Rows from block 2 of a small audio frame classifier, named by matrix and row number. Each number is 500 + 40 x the weight over its row's rms, rounded and kept within 0 to 999. All counts start at 0. Numbers have three digits each.
After each channel's rows are labels from the 100 clips, of 14976, where the channel reaches its highest value: "top examples" is what is common among them. Only what is clearly more common there than usual is listed. The data: synthesized solo parts of chorales (CocoChorales). In brackets: how many of the 100.
# conv: width-3 conv, stride 2 (model.blocks.2.conv.weight, 432x288x3, standardized in use, each kernel summed), inputs 144-215

conv.84:511475522519516502518585487495543489477509487507521503530461460477479535492562521543543595509483540462508517512438487477497570488482529450553543538459507466532528491558491514506492488577510521517454536490530523505509
top examples: note F#4 (99); viola (56); note G#4 (43); note E4 (36)

conv.179:501512507521570531500480476500561521513484498483529547486522558543459490490535482508472499501612531538478481495452449531464512440502487563467463488480481608525530554486554553462408535494460472518538456488510449584514
top examples: note B3 (86); cello (51); note F#3 (44); note E3 (32)

conv.216:477537512435494507459490453481487464494491486535454480456536468506579525480462553466517465492501486545496533527561489498526440512554498542519543472626489530511483546589495494415456541531498535515517496451495552472512
top examples: note C#3 (86); cello (41); note G#3 (40)

conv.186:526534493470448485479624493465500501502514446504492503468569447505610517502468517458504421479540495519523545501596508497518460531521489463518553477631496487502465559538472497427476537589488492538502541543468577473496
top examples: note A#3 (70); double bass (36); note D#3 (32)

conv.29:527525462527504488484474544510442447538492439546478454501425439501482456519454577462492504554504486558504526458481490449517456440478576501511453467453466522529523478594437479525491476512487482455492424499509574425474
top examples: note F#5 (57); note G#5 (35); note E5 (26)

conv.147:520528507536510536499502572489541481558518476513530530562501564469497503490462497462516531470551488526477461557443488503515526431513581480491495488469518555518513513446467495482541523515488526553431486527468461465511
top examples: note G5 (60); note B3 (40); note A5 (37); flute (36)

conv.367:477482490524515562471503527498571511508564418534494483547511543477524570525438448546498509541521532474474418495502527531495512532479543489485487500506480445546541514544521487469588481576549518505469535530491452482513
top examples: note G#4 (97); note D#4 (44); viola (39); note F#4 (32)

conv.295:509521499528414522527525520514554540497560498431427536560540517461500559470472503513541539515500515536533525421510458465504544499555567548484532486560556482554539519579509513454546488599603499553473549495479482581550
top examples: note C#4 (74); double bass (27)

conv.169:456567483540512556523484492479490470545376512390463513434552488474490434473457418491529447437494513539517482489501450389494527470529547411492560561509500478484523543604472524512476516617488423529544502503562493462497
top examples: note D3 (66); cello (51); note A3 (29)

conv.284:546531518534520486504566480543471542470441465487504548476556440471529467513496505539514505488565487482527490487507539511486506549498464421507518497520475496534423515532556504535486544439460484501565633584480556576538
top examples: note A#3 (53); note E4 (38); cello (37); note D#3 (25)

conv.22:445481483495470514468550528516525470548529453493505446489548497435573484438438463489529485494445513582458439487540512465472496486528614447538546524538480466580529553572496497487531466605485482527500440505527467442488
top examples: note C#3 (69); note G#3 (42); cello (37)

conv.116:500550540545445528483592552522529482525537467530550471516489507496460532557477564537540518491468485531473519489390512461500476533480529460560473466543428522525468419447524480516522572536446553553449476472484583424473
top examples: note G4 (56); note F#4 (51); note G#4 (46); viola (36)

conv.111:493576544612542541406504547531517492492431446486498502452474516499487494480500501453499519468503529527528506483457499472487526487491532457563530500461462506489470558523526469545520574568495537551524498529537451457498
top examples: note D3 (91); bassoon (38); note A3 (35); note G3 (30)

conv.175:550468469470520512458510550547515494432523546551550526534493470527582566551487495492439536577497470455481474461498555496487468558483439540405503482507447515455541456478473468453438487483521534437425469479455510412491
top examples: note D4 (75); note D#4 (45); viola (36); note G4 (35)

conv.222:426482508394474536503436426507502498456507461533452567473495495468505517424463525508544538471471555520527523479533491449513427521533532540519496433540515518515554486519541501455476442536488480468506437442461494475494
top examples: note G#3 (100); note C#3 (51); tuba (37)

conv.340:460518524489493496498454454564531492514516512521481507462410575432431528493463524490477531489481504550490516455476519478503430528530528540548458486458447541525549402443550541439461432494467476506521440441413439494502
top examples: cello (68)

conv.53:546489475537451466518525513491453484478472520516505538494458425428524526467433484542482536517486539485535558428503509470527477471479573471527527538508456436604511478548492521498493509578486483538521458504494535513596
top examples: note D#4 (87); tuba (34); note G#3 (27)

conv.305:469437464462489530513452517482557557519580489482497510579500563462477559480486439487495454467497514497398452552492504485495543516520476450468446471493578465485511399486502493496611451444563458516521543412457486542486
top examples: note G#4 (94); note D#4 (45); viola (35)

conv.257:500519503466459406535512476473477529533602498475561417449469510466498486522524526562463386492495472427439527534430519512434500464446523587418467506496488463532547510511542555501528523532501547494465445493568508504534
top examples: note A4 (96); note D5 (36); note C#5 (36); oboe (26)

conv.279:518468454529523530425458541565535521518530507603521509528478514483538540446493556475484560541485503498502494503553550501479521566434475558486436449534475478497549465565533491444469433492546480485531451466469434475492
top examples: note D4 (73); note D#4 (69); viola (47); note F4 (38)

conv.272:543601473467478451552429451537465492415526518538488499490434492474501540428488569527375483531514485456550587430474482449525455539544467588458458534516501493497500468563482501425460486479553532495486432439534489503541
top examples: note A#4 (85); note C5 (56); horn (35); note C#5 (33)

conv.127:504507527540413438489542502467499502514507526469470497423532454483505474518508501518502456459530460409468521493476486500474514473452474485465499468543549483441452501471538559508531510472511472468471629559492525544509
top examples: note A3 (96); tuba (69); note G3 (40); note D3 (32)

conv.118:554480536536507527559434515596389534479465577501536537476457515520550529545491494492435503546465506505505459477503531462516442539475502525431495465514464540509562439383488468541430460399464519489470502502494469466464
top examples: note D4 (92); note D#4 (52); tuba (41); note C4 (34)

conv.117:557519473479527573516473577557494565475546567523529481587468464574535569563515485476505572493527532458541535506551564492475526561436474504431505526449517579527500495428430502555523469382560510479492495534528422476490
top examples: note D4 (88); note D#4 (60); note C4 (35); tuba (30)

conv.269:541555483491465498487489546489567497563491497443482481495532457460514476514505435472505415451531400512507532550516445471481531545483507462498496509623484528506463501554437418529584537551466470452451451495515566410510
top examples: note B4 (98); note C#5 (59); note D5 (36); note D#5 (32)

conv.145:518532471539542552504487526547516508499469485522465508466511521546532502501453500494466518525553499538578504511544464495529504504494549550563529529556501560492533593634497536512511504536536486462517381506559426449549
top examples: note F4 (80); note D#4 (59); viola (55)

conv.132:517446449547518529536536550513471461515489529509555495503453532529534515468449503517481535509461544477551486521459567503522480453495573467528530542471499456575590506509468517528504537582480502522501476512491522434544
top examples: note D#4 (99); note D4 (35); tuba (34); note D#3 (25)

conv.177:469526475411487567501454464519575511543466502494493552564547521530460547499534458516545470482545515551489495504487440479532571471521473514480471550500505624493541517530474472451447555560519469477492454483510483485479
top examples: note B3 (64); note F#3 (49); tuba (45); note C4 (42)

conv.47:509544512492451428466561494457504434480457459471525541423451417444462486553491592524506543545504533474544577470465498465432421539482393503501530460530407471488456434432494512477440571535441532459504525480500604502505
top examples: note F#4 (99); viola (61); note E4 (50); note D#4 (39)

conv.218:520512423479503523518466507535416495471482473572569568481479549473505481525487522553430567584524591485557481460519543482501390551426498534453474450477437538554537422468500531487423539499418487492569478436451529537511
top examples: note G#3 (78); note C#3 (60); cello (42)

conv.307:551572464545442492474459474500451519461481455612486463501425545476472488505475627448468539523444543462519526472522510435553489471476486486507468509513471471464485458558510524469470571483485603566518520465413588461493
top examples: note F4 (71); note D#4 (59); viola (44); note C#5 (30)

conv.353:465484513530513517511537559513551527575576427462497430548480497443501493499489473535555492471523463560440459501471489483469503527445551524514457483468511458517480490557430431525576443502522429395502431498549501479456
top examples: note D3 (80); cello (35); note A3 (33); note G3 (30)

conv.57:531489498494541475497489527519543501515541435491452393538549488507514404519502491511529528473513443520528485473513513520457530535526512531535527472449455491549500528522425468514499396532463481442478424497558462387489
top examples: note D3 (88); note A3 (51); note G3 (41); bassoon (35)

conv.244:480593521512485470472426488532525529505488480537542470481481538450472511434515550537456517483536500453535477499489562483529541524486468497502462551532485478484494456567568509498501568525492583528526555483508497525501
top examples: note C5 (98); note D5 (77); flute (44); note D#5 (35)

conv.34:523486544503515453408542508571586504480534491470471511576512509448510507466467521507563551482482458581485520513564562477536530531551555528523537520492481460585511492442543512520538467512511497541467526493501525553510
top examples: note D#5 (99); note E5 (72); violin (46); note F#5 (32)

conv.359:564585434616481476489557480508522520483514482560503501559464491463516504492477563484520568467519486484512577486521521430534553493522472470510513496528490497515476468480537536532536576535519538611449552503510579561496
top examples: note C#5 (99); note C5 (58); note D#5 (31); horn (29)

conv.407:519461501483574519482439567551510503460486586481539518536476503497482564473480435488468492483584443532403521539490503482496517492550459378485463522563477521477519352447508462496494521481554483473534452480453498519509
top examples: note D5 (87); note E5 (78); flute (43)

conv.425:523492509527513524542450456510463551427506549539479460456482523565542461500529529468473441507488512444479493488491553500522449551482450496499464541421577500483452506474448532493490454422527513502509512442534438460507
top examples: note A#4 (60); note C5 (47); note F5 (45); note D5 (35)

conv.165:515547483439470494434580526471544460536515462452528529482494506476454509556469550541520551513513540497490595489443492470444467562461516474505539432499460520540502416407406467468489507526426498460484485463461600450466
top examples: note F#4 (87); note G#4 (48); viola (31)

conv.262:540497484549510535579457590587462590559463492516524467503471481484534482522479489454490515523436482551510450487553540469501488583504522564479477485477546493479491473516450470595522447453467470476508454498541475405489
top examples: note D4 (99); note D#4 (49); tuba (48); note C#4 (37)

conv.131:471480476524550537510488459473452484462517537441480543543469504502483516451480485536447616558483580480569520450466508486480450442522524572472521501431484530539581490403438563458438436502510484436443425485453441447518
top examples: note G#3 (100); note C#3 (49); tuba (47); note D#3 (31)

conv.329:481561499456483518526455444499523507548464525516509534519494544498492591493465545526521517489526526490512457470523466417515541504505513480478459582588467547489548428583518487451481515543552506430499486488494484459497
top examples: note C5 (87); note D5 (55); flute (26)

conv.143:620600476547531508484565551519515500489520497482468535558493466555507531528532430517484526530554560475584590503513489524534573528491480451494527516552503531548505575500483511524551551572560425546510529529548591529548
top examples: note B4 (100); note D5 (42); horn (32); note C#5 (31)

conv.246:512575508422503495500401447528544505509523485560448500527488516476438558498511608473505528529486513498533559498471461479523545517477456602510438539513528540464489471577519537485538484484576542471514435458517489508512
top examples: note F4 (100); note D#4 (89); viola (64); note C#4 (32)

conv.5:473520557499476467517426467563494533427514551506460505528453479399499549434445553503514507465483507485486548475493493458510497528532460483512424498526492476492496404507542513410453464493538448528496515432478474591510
top examples: note D5 (98); note E5 (78); violin (38); flute (31)

conv.227:510473419441470495541585516443436480523504437498526500450544478481510491568481572490497538465428522517538486447496478461455499518570454553496532486543519510526534516546481532447469541568440559544501486486511558445528
top examples: note G4 (52); note F#4 (47); viola (32); note G#4 (31)

conv.250:518510514484529516489455498562534548530578459506510471541492500466512542456489503553527492503548467542457511486528513483455544540407461625436407437506487530501490434504534510467495426450518442501483514477513462604483
top examples: note A5 (61); note G5 (47); trumpet (32); note D4 (32)

conv.424:592580465520468509470539570526527509503509527529514535540491526532532483489551450455517453540575469483515549562503488475557526528454491449494467517551494583520495496511524421490487591543475518544483450499447578429544
top examples: note B4 (100); note C#5 (61); note D5 (43); note E5 (30)

conv.299:534529486544525498490535435525550480566491511537535478561514539530499500467458567487551550531568495593493509490502508504472494450421568560474534470488472530564531416459504537490425446526493497461504509507443521553467
top examples: note F#5 (58); note B3 (42); flute (26)

conv.404:493501546478463441543451387498467519448507492488488555489462462520476507498541461529477531533417527450553518537459445464471483489486479502514535547495541471495541436413469529524520432488464544469525465502520502474498
top examples: note A#4 (56); note C5 (40); note F#3 (31); tuba (27)

conv.316:475453517531486484505462518505513477494526518489472513508475435424496534422480539551505486506544463483522544478528515465503532561456548555488477486484546463512446494554520504464517447509576481532468517475517419515511
top examples: note A4 (65); tuba (30); note A3 (30); note D5 (29)

conv.378:514453523569518490524579500465476487506502441510519422515441470490483496573543595513474582518482512432522559530437488513497505442528453454506560523460497423451522488461467508553526492518449519489462501531490531388509
top examples: note F#4 (97); viola (58); note E4 (42); note D#4 (39)

conv.162:540518430559507590529444448443510450500469494558486508528482525589510483515486592447485524521513530572518493466530447495536454434523545531462502544473490558540558549564475538513463465494542538476499489521478493518516
top examples: note F4 (56); note D#4 (40); cello (35); instrument: viola (33)

conv.324:493554505548448457479480502479470435434487436486418505484458430409451461513518562546494484505529460415524616505438458494471534524495448529487487452447486492461440471499503507485490520467538499507467485495529508487540
top examples: note C#4 (67); cello (53); viola (35)

conv.220:496582518538506517418513556516557446508507461475474538495495521507479492459443532492522567483523584544504537465475478498476469508470566466540473492493417527579511513488485432527501582555431497455479465486482526435459
top examples: note G3 (67); note D#5 (31); note A3 (25)

conv.336:417470490458507548474509493505584480527511456473465535599576531507550574432454464500556500499510535563478439505551445472477550462517512464549508535532533486453528531581424413500549499575561469460512439485494472473496
top examples: note G#4 (99); note D#4 (43); note F#4 (41); instrument: viola (27)

conv.417:562492492502457505516538568543433548499568543492482367438498455532552516520517473514498439466428470496478532510501475477535521517488517519490495450514534489478364520463538548523524435441556478568438565490540430520498
top examples: note A#3 (99); note F3 (39); double bass (28)

conv.264:495601550553527554432469543513577427517525451420473522505509573547471505462472522440537541490543565563499509488492478473474507519477551432534486468475463577544503520466506463549494568540475533520475503489491494431474
top examples: note G3 (75); note A3 (45); bassoon (42); cello (40)

conv.419:504471476512516479549462416480438495503415461522506541493473466483498403462523507533496585520417542450538499518497500460463447424474497536533542492431524454503595458392436485504488402480418489406499470495436509449441
top examples: note G#3 (96); note C#3 (58); note F#3 (50); tuba (48)

conv.120:548565469496496480511585574505485496524525507549497554512587446545543452551518489599555483498566460515524571530546507574541494545478487500491536504564489546576472502524475489545536598483510512503507542571528610555531
top examples: note E4 (99); note F#4 (36); note D4 (34); viola (31)

conv.374:538530495488515538509410493507511533496500470568502472531459547527495518545502569417502496544478493524516470505533478467574517453572534547543527527553480524496563528617508477475513531510534560507540516563461526486512
top examples: note F4 (86); note D#4 (66); viola (63); note D4 (37)

conv.91:469405502584592518446542454529493417502466474542481498505485540543464520496506569478495520500515474454586483523554533527528463392514494495521609552523478477487514537457477547521495512493526495489476518549500511523524
top examples: note A3 (96); cello (45); note A#3 (43); instrument: tuba (34)

conv.293:545534453458523558443515568539541488496475484480602567512564493509569535503444504415514508539549509546474522490534547489494448570498477529464504443608436555473504482513492461480428571547461519506514468474451584481486
top examples: note G4 (65); note B4 (39); horn (26)

conv.18:424423542471460467491496454482574483557542498424483489494578555471489439466492499543549458401466422546431415540524509500437508471485530513524523495525493493514518542529493522482528457547469491484441466546514452503451
top examples: note C4 (85); tuba (51); note F3 (49); note G3 (36)

conv.310:453466534516477423503573398520520504529494452437481526484567480413534480465479542517555465479542470515548465503557533494414503526509446536493563478578566458508451493545525542489487513514517515477522561538515552540533
top examples: note A3 (98); note D3 (52); tuba (52); note G3 (45)

conv.327:476573542541491509424467509519495455460450454531480587493545539505493546496478578531466573533556604470567499474521548567542453522513431461490509515494474577521524529457554498471472623525485556524543584487448530511538
top examples: note C#5 (65); note C5 (48); note G3 (28)

conv.366:503478526488528487482549594545542512490570419471584474490500532456494507518510528507496520501471471521455530510492538543501515540480499557490503471539418485498510508489605555501544526512502580574543573532471521599521
top examples: note G5 (88); flute (76); note A5 (42); note F#5 (36)

conv.277:514499511523543512438512543522522518533526405467568536455527529448528507523545466571496477529549440476477459498463511476433531514439496565463484518546439435504510450556588500489410562542492542506586502493504542562510
top examples: note E5 (96); trumpet (65); note F#5 (60); note G5 (28)

conv.213:526542502559506478532572491485429513407449504535490578465516444505519491506474522543517580542543584453620558450524518490505479498490529453546580524475499492557546514519529518507467527583478515533537555574450555503533
top examples: note G#3 (97); tuba (63); note F#3 (49); note C#3 (33)

conv.276:523537436502505484537511527476489511505472492450476502474540514461580492471458475418496512493482528503506531470548488475470461515567520561489502481512508531506546543522460530425408461552447468510453502508467419466481
top examples: note F#3 (93); bassoon (32); instrument: cello (31); note B2 (30)

conv.219:509491552494492579482453483563468558416514505566468553475488545436498577514538517596502446528554505491431516443522511487489470594489456577511388418499503503508433451457552556503434467462519496535526468373513508557488
top examples: cello (80); note G#3 (35); note C#3 (31)

conv.49:467594501567573556490530438493559476540416473502506479536467525524477440450449569506495555481557510568536567511487452510466470467441540581495504527467472571572519473493535527469397461533457523475529461491488487507527
top examples: note F#5 (89); note G#5 (51); note E5 (45); instrument: flute (34)

conv.300:437494502501489446512479464440457467500514491486450560465586477475544491450470554503510511450533499544518529436579475513501466489572509574457582451616503473518509524546568513460469477518476505570498546434458581568502
top examples: tuba (40); note B2 (33)

conv.110:456439530461509501539509477507569502499508515423534501499509489477464515470510472516561501477450472461487515490453574495492548554504489491574513519516552518464477498506509500509520487496532515474477610525525428534490
top examples: note A3 (83); tuba (59); note E3 (35); note F3 (32)

conv.212:519580505498512501440563514403544500475554497461496540563483522552486566526495530525510535459579546506492579495434435519427541471515456519505494463464511531510481605472440500486551579522544520502431467478497537499473
top examples: note G3 (100); cello (36); note A3 (31); note F3 (30)

conv.61:518517488512433552532439501486534562561578448526468461511484562474500438527492500481512460504500476530509442510459481426480533473515487587476498461473554530477508426495515583444500466533510469523507440506494435514511
top examples: note A5 (60); flute (49); note G5 (42); note G#5 (25)

conv.288:418449578501471503525445499602553526548464525511512538515579514486524516449507482491548446533482446569465437531519517420518491556467556498530477475536552478492469476545526412520536428489475472461508445469514462440474
top examples: note D5 (75); note E5 (56)

conv.287:484517472474441512442452506527487547471527484600478588527491545495517581492491513510488518563486603464512456473544479452559499499508488470530448470518528489469530491485476507475515509561528482491519483496476498475505
top examples: note G#3 (58); tuba (41); note F4 (40); note F#3 (30)

conv.157:459558461487478474513424517467495487403423497514454578453522525476462474456477472501441501482575506418521479480474486525513455486522444491489453520462542552508501538477507408479425581480468471508542552496479469518497
top examples: tuba (56); note G3 (48); note F#3 (40); note E3 (30)

conv.205:540463475516474479471506511521437504452546486568552519459456494454522439499508472586504515572482498431482494506454540511528538461444535533522492491478418441579556485552531499491449519554409527549494430529497530565528
top examples: note D#4 (59)

conv.280:514570431457391489479495574465492515528527460452530542363506512439456486543530463518485510501444539498532517497451463392495527579539462490445460464533465491464533443505517486449479548543475530498463500481504558467451
top examples: cello (87); note D3 (46)

conv.346:512533547503475515500577529530552508522496459488524539477571458436531523570485508487560501573540463548498522443555525476529513551524579489556486489598455511536515525561598492468510506559488516499438579517483557504508
top examples: note G4 (87); viola (48); note D4 (39); note F4 (36)

conv.365:587580488547520496478532602524516506570501491458475478523465472495521478485508485462524497538558506526537586532522482483485514547493499482534533470623464528526502517575440454543507560552507463472423443511550553449474
top examples: note B4 (100); note C5 (54); note D5 (45); horn (41)

conv.187:524485526500512509489426528496497500514506459494481547527562434485534507470513481521501499549513547462513504525536517481488483556473484467444511456541529461468466462486464488520537468456474456482519492450486547523494
top examples: note B4 (52); note E3 (48); note C#5 (33); note D5 (27)

conv.178:465519463567578549463493533500543474448471468501535520562537576507568557473546454418484512479545538482526490479506485483462538468510512467532500513471542507490510561527552519456485546570516495556564505447504426505495
top examples: note G3 (68); note E5 (30); tuba (30); note F3 (28)

conv.50:537576552561453452412452521528543467499503442535451482493494512488523506425513570458513544531487542499572539479524581497500496561474485418535539528544479523480458474493534470525502566531507579583458578530444507495472
top examples: note A3 (88); cello (53); note G#3 (32); note G3 (31)

conv.42:485553477518445480549476508566478544461500494515501415513455453420501497483506574472488549505418501476542531479480540444473498536502469565502414518460524448461464410444508476502493467482478515505459512426460456436452
top examples: note F#3 (98); note G#3 (43); note B2 (38); note E3 (37)

conv.119:452474597555450466421528505489487454436464502490485549431491513514482525477462560515468520511536539489543548483510520557511465487499490505531541501427475526513484570502531537512456578557501555539480545514505486514534
top examples: note A3 (95); tuba (52); note E3 (35); note G3 (32)

conv.380:464474551456477494502482561487537545505523522494540453453482509562488512500506452513542449434482458502476467535476567503498470596456534452532492566487538516493460475400514523579533511437471512483523530487495536410469
top examples: note E5 (60); note D#5 (60); trumpet (41); instrument: flute (28)

conv.421:512472478514477508528592600503479535547550488509565477533591474596545495589542474527522509493574456486529490555550544547514550494442512446504539574494521526497519544480511512585546546512490549530463576598534516488447
top examples: note A#3 (93); double bass (47); note G#3 (46)

conv.313:542520447580550500380478568564474497493501456529545558536519480484559504479497494548470536545547529494539485466540538534473507546446464504524484482480427533489483476508544464508461545521476510555561485507500512554523
top examples: note E4 (65); note D#4 (28)

conv.156:479560495488522545542444440511486526407445508506513490464465512448469524507497492475423482511544497460511558477489482478500485548545436517482391530499504510495508436527512515446400502444460441529549528440500438565542
top examples: note C5 (42); cello (40); note D5 (39)

conv.323:447437533480463473586491444496556557564533487450538499530546533482418535551511496564569487472497428483468419529481472496439551487430511502508492494502548491526494491507507486515590485453457529465479487541528455477483
top examples: note C4 (90); tuba (44); note F3 (43); note G3 (28)

conv.76:558470536452564517533497550548508546453511527530627494489464441562526512565539487496503460555523426546466505507474520538529458532524459550452476527534459522447498452466564481516457524424490588448542483492494515491502
top examples: note D4 (65); note D#4 (48); note G4 (29)

conv.194:490467523514435494464457569531584512545539480516487418486516542459466442526478467499530517466422466553457469521457501476485559544490553417549479479476455447489508484545542499529534447542458522529493506505477478465454
top examples: note D#5 (97); note D5 (78); note F5 (36); trumpet (29)

conv.254:527526504520468484508479435467553568457533470495452498540490558429453466427371533517461510437528522561429526490454527466477462499496503491436479443446504528553489421460499527467525428463534432490515542413403497597477
top examples: note G#5 (66); note G5 (38); note F3 (34); flute (31)

conv.129:555606502474475507466433506547565493472510534510447539483437490505463540503510533498456534530552550466565606503445508464515500573532481549530473543532492599543480514490522546482501541525532556527476505448514532467554
top examples: note B4 (95); horn (43); note D5 (43); note C#5 (32)

conv.268:465520514470463463486525447534520461482432482528501495443472495442418531447468582501488527454507482462483502466428494426484505533515456477498469505514472478486486386506502465412426549532435505464485524438435559479463
top examples: note F#4 (95); note G#4 (45); note D#4 (33); viola (31)

conv.98:566582482541540484449557525505554484503489463437596448490470448485533489493548536467487490525554496455581554486507556492475508544453441484477529503624500484443415493490497513502528558533491536509560531499506525491519
top examples: note D5 (77); note C5 (69); flute (36); horn (29)

conv.239:477499508550477485559459501532521530523482475471482458503468463413489460465496538505489523443475500509496513470476477475434515507459581560520443488450548487530478469540435501534553453469440454418428415445541468408509
top examples: note D3 (52); note D#3 (43); bassoon (29); note A3 (29)

conv.384:473496585483569492527468444534498532458503562526482531502467437554477552437523484558490470490550509492502597521484453578508457476444538571454462507436465570534514497431547539519464469461519473475410437475536435562539
top examples: note A4 (70); note D5 (45); note A#5 (30); note C#5 (30)

conv.136:540506459468419485499566586409489480516532474492577533441485503459450501576468522496479517499483544450555531485475534451496503541499524466525502446519474490477537474465533466482506534591428532539445546526453524471440
top examples: cello (63)

conv.134:575546508443463518474530571510598531490586515553533493504487541519512502517447477457529475495554495571465552560436550523524542575475563496546473508499430521569528531484515485505559526554505494575419516473489537500508
top examples: note G5 (57); flute (50); note D#5 (50); note F5 (46)

conv.401:517443454522489514520503579499477454521493489458536494509408434469531454552474463447516485510494513506508527522522459473479496463471587394512518426488531460459460468524425497535530467531457459485468466489516525411507
top examples: note B4 (56); note C#5 (41)

conv.411:587444499465545514452476579546528540513501534545593487500533466532572504526600485564541510560525451476490465541536558542551558562483504471496473560518441506514461480526506470548421514498501531492522520514557461525463
top examples: note D4 (80); tuba (59); note C4 (38); note D#4 (31)

conv.345:509471499497560545516543563492510501543529462468669526455533543530494525565523509472476472490522480518476469483501528501477525488548468554485515496571488501473570528500573529483505537572448545553579483515510485523522
top examples: note G4 (82); viola (28); note C5 (27); note F4 (25)

conv.81:469458495533557541407520497506471492522457457498476473464545458485543476440479447492521469503482500574507488502579510508514477480492545450540572543557436479537522556576474516564484462553490459558565454536568497490527
top examples: note C#3 (63); cello (44); note D3 (34)

conv.172:552671476504501523506516545504533503511486512434526493468432520475483527525505508476459476482556524477573582505464519456482481577506449488470492549610476535491475465521509501539526589524483522466544495475541539439525
top examples: note D5 (81); note C5 (79); flute (35); note D#5 (32)

conv.185:561618439467567515473488527534573479486486514477561559505481452451503497463526484498483526517603509517564625529482515520487501571451496571451485498525505576553502506498539541477461550523485493520565478452529507574574
top examples: note D5 (79); note C5 (62); note B4 (36); flute (31)

conv.271:520556511456442443489578531448530461501518456472547485486481431447469529562475578515503523516498524513499569457452512437434471577508498533474464460568489498502417476476414506497536560538480524407459512464506590435497
top examples: note F#4 (77); viola (36); note D#4 (35); note E4 (25)

conv.369:484509548474465507502517470532465581503592469547472498429552540439550548481491532543563469536529482484462494461536497478518490554513472603524482487532518500511470529558537585482491494532545512507492518496566477523504
top examples: note A4 (100); note D5 (41); note B4 (38); note C#5 (33)

conv.298:545494534529491480486496554548506507527536513461485452515489433443490511470490460456527454525535474530497479483488526446517522575473492498525460457581466482495512447547510438481536525510529494470507472548483498496503
top examples: note G4 (47); note D5 (30); viola (28)