From a checkpoint of a small audio frame classifier: 2600 steps.
Rows from block 2 of a small audio frame classifier, named by matrix and row number. Each number is 128 + 32 x the weight over its row's rms, rounded and kept within 0 to 255. All counts start at 0. Numbers have three digits each. After the name is the row's rms in percent of the matrix's.
After each channel's rows are labels from the 100 clips, of 14976, where the channel reaches its highest value: "lies over" is the class under the peak. Only what is clearly more common there than usual is listed. The data: synthesized solo parts of chorales (CocoChorales). In brackets: how many of the 100, against the usual share in percent.
# conv: width-3 conv, stride 2 (model.blocks.2.conv.weight, 432x288x3, standardized in use, each kernel summed), inputs 72-143

conv.307 096:187071106152109143106109167045145106109189083127116076129126153126142113169139125170168120128113145130135107173085144149142135146087097122139135103171105066094112191117111099150114092146190127133062135123105151094131
lies over: F4 (71 vs 3.4); C#5 (29 vs 3.6)

conv.254 105:126156133095121134134209136120158132144099166144107160150163129192085074116123120127149128125138119107092146133154159107135101132123066132122101105102054115084108104100105158098131123091203115121112127135136088153165
lies over: G#5 (66 vs 1.4); F3 (34 vs 1)

conv.160 102:146126048082105100086080174136101112080162135109115150116091187139146168133165116150102112116114123112127103132131145115090129155141126100116147121163113109077083141109120075128080072155168142130117142119137148060105
lies over: C5 (51 vs 3.7); F4 (34 vs 3.4)

conv.358 105:160118095090098082096128109105118061152131148079114115114092133141133132085152139122121150175108078160064092131153123121038153133111162119089121148169140115108125143152161098152096101100170154183104112076143123146154
lies over: A#3 (100 vs 3)

conv.171 107:126130122166157134122164129104145145164141114128114138132141094114105114145116190146160165162150206157151143099147166195131129114132166083154095161144159133181128156080114148065131167138114171100117168125106117108133
lies over: A3 (41 vs 2.6); F#3 (38 vs 1.4)

conv.256 104:128138118091152118129124170103152140070124097110135124113135164149153120104186169108113162127079106110122146087082105132187148115094152103124080110088152103155051064098079080098115172093102187122080110196169111110106
lies over: F#3 (94 vs 1.4)

conv.428 104:155120132110121145113113099078131160144169171125177094149055100121153168185132144189154107159164184082129130178106146200133158141188116146158136184163108114115146214157113169146098106180159148146152142122105138152140
lies over: B4 (75 vs 3.7)

conv.131 099:128110145131133106119075118127156119133102121150131101181212049090102160152081146116077104082124139206115140103159114146131104145128101149128121130088092130164129122132068103110132248102147157152109168193175136089183
lies over: G#3 (100 vs 2.4)

conv.203 098:140128112157087131141077157112153070100112186095125030161136115130120143163096135126095055084114119117115151096183182072139158173107101122074096093096122081140166145145129108117150155175123135112138111147157106083142
lies over: silence (100 vs 12.2)

conv.191 088:077170124094126121148175086140144122135101186107139128163100119158151045069099102155141151129140142127078090117147187107115147130161099140120137156142057151084097105159099180105066172137188106139152176116104153173144
lies over: D3 (85 vs 0.9)

conv.418 101:177074136114132086100150114117123110157184153104097143074148126106157193074168123116113096168093164124131119170125155090179163097115101075105122121125111142135116111106125102078101186119090114158111141141187100148103
lies over: A4 (47 vs 3.4); E3 (41 vs 0.8)

conv.60 098:122148172107125134082137122126107148164094130120120156089163103136104142076129122139145112126150109136079127136087091111173065135133178105163147133083104150135083133089098116174121130085113099091137132125174125115153
lies over: A4 (88 vs 3.4)

conv.273 079:127148152149135095124117165089123076117068143102095117110089088130112094144105102086141119128140152137110083121084120143115126141115153146156093136140095110115133100106107127140130130174180125100134087112069092139121
lies over: silence (100 vs 12.2)

conv.290 106:091136142086088101058180068104139063116116103156109135110145121165107095129121108106073131125106096110073125078141128121126159119144073119082104149118104085117107111096145145103124136107184129136114141172175077159161
lies over: A#3 (100 vs 3)

conv.78 109:093187088129101164130173123074074117119106091104178110137088149211105109083133084129110121148116084085119127078139138072150161047146063080084101126038075054106113106098118143089153114064133093129113098164119081130129
lies over: A#3 (63 vs 3)

conv.155 106:094142206080126145103124109151106086193117185130136136118212100151161131107080106100036130129144130149122115094145175097091124102126103098103119134152101134117094093109103140103160190132143032118094161090080095126108
lies over: G#3 (61 vs 2.4)

conv.387 107:147084076152116107132157100111159140158143161118162086129109115130125158142158153156103171183126129089146112164175194130058208112101153149150141135169159153094166164182161124106117098128121146199143127089147133144171
lies over: A#3 (100 vs 3)

conv.349 094:153213109143157223161139126162132135165096112100178122215127155158078116114144116145177135173142129163151151110108115098138086147122123175108123104098109170096099111129115098207128077109121107115142117175085139098135
lies over: C4 (89 vs 3.1)

conv.223 104:107132130113089146115148110108159048140139152101077171121176107114117133119134108094132123107123146122087090130153141144141089114149135120119120121127099119147103151128135150084178180141196123116127194111101096127178
lies over: G#3 (99 vs 2.4)

conv.232 090:171092145125124074161150119177129091119096146218135210091221101152095137135094109126085109105138143155169100111108120129186105113116101122098125125123097136165089125091148213122138169134134107119129132191187112147163
lies over: B3 (63 vs 2.9); F#5 (33 vs 2.6)

conv.96 098:123121126185108129162094173084127147164144151189149127109125147122145179145160134141149124155096167148133147108134153091144112124102100097121084123092134091174132114098119131103204110112077103119145112208183138074151
lies over: C4 (100 vs 3.1)

conv.259 101:103110089138095127164152131166116121105131114126115112122093166139130101091126213105157231144097157173135175084104146133125133140130183120111109172086201137213103112102120106189101147156115166135162152153155107129102
lies over: G4 (68 vs 2.6); F#3 (30 vs 1.4)

conv.386 104:191145121101168187130140140116125135113139160141140136171133161160152179150167132192079133124131111079118148183116159124112153171137128134153125170159136139096110149120125134169127095161079160173145143126159212123144
lies over: C5 (62 vs 3.7); F4 (37 vs 3.4)

conv.276 111:100146138078138090080134118134163107109119082161113137151127121189125099135088207105105167111105133127119136069151107158139157102122146101112118139098157103176095118115143161070110179103157204142126116166163070129155
lies over: F#3 (93 vs 1.4)

conv.292 101:126117157089138118075130144125116089172129107062108136169136149158113099106112156093102131174105067140051102126117078097105136118106130135106135119115117139125120141136141093167118126070201159143060116094194135143167
lies over: A#3 (96 vs 3)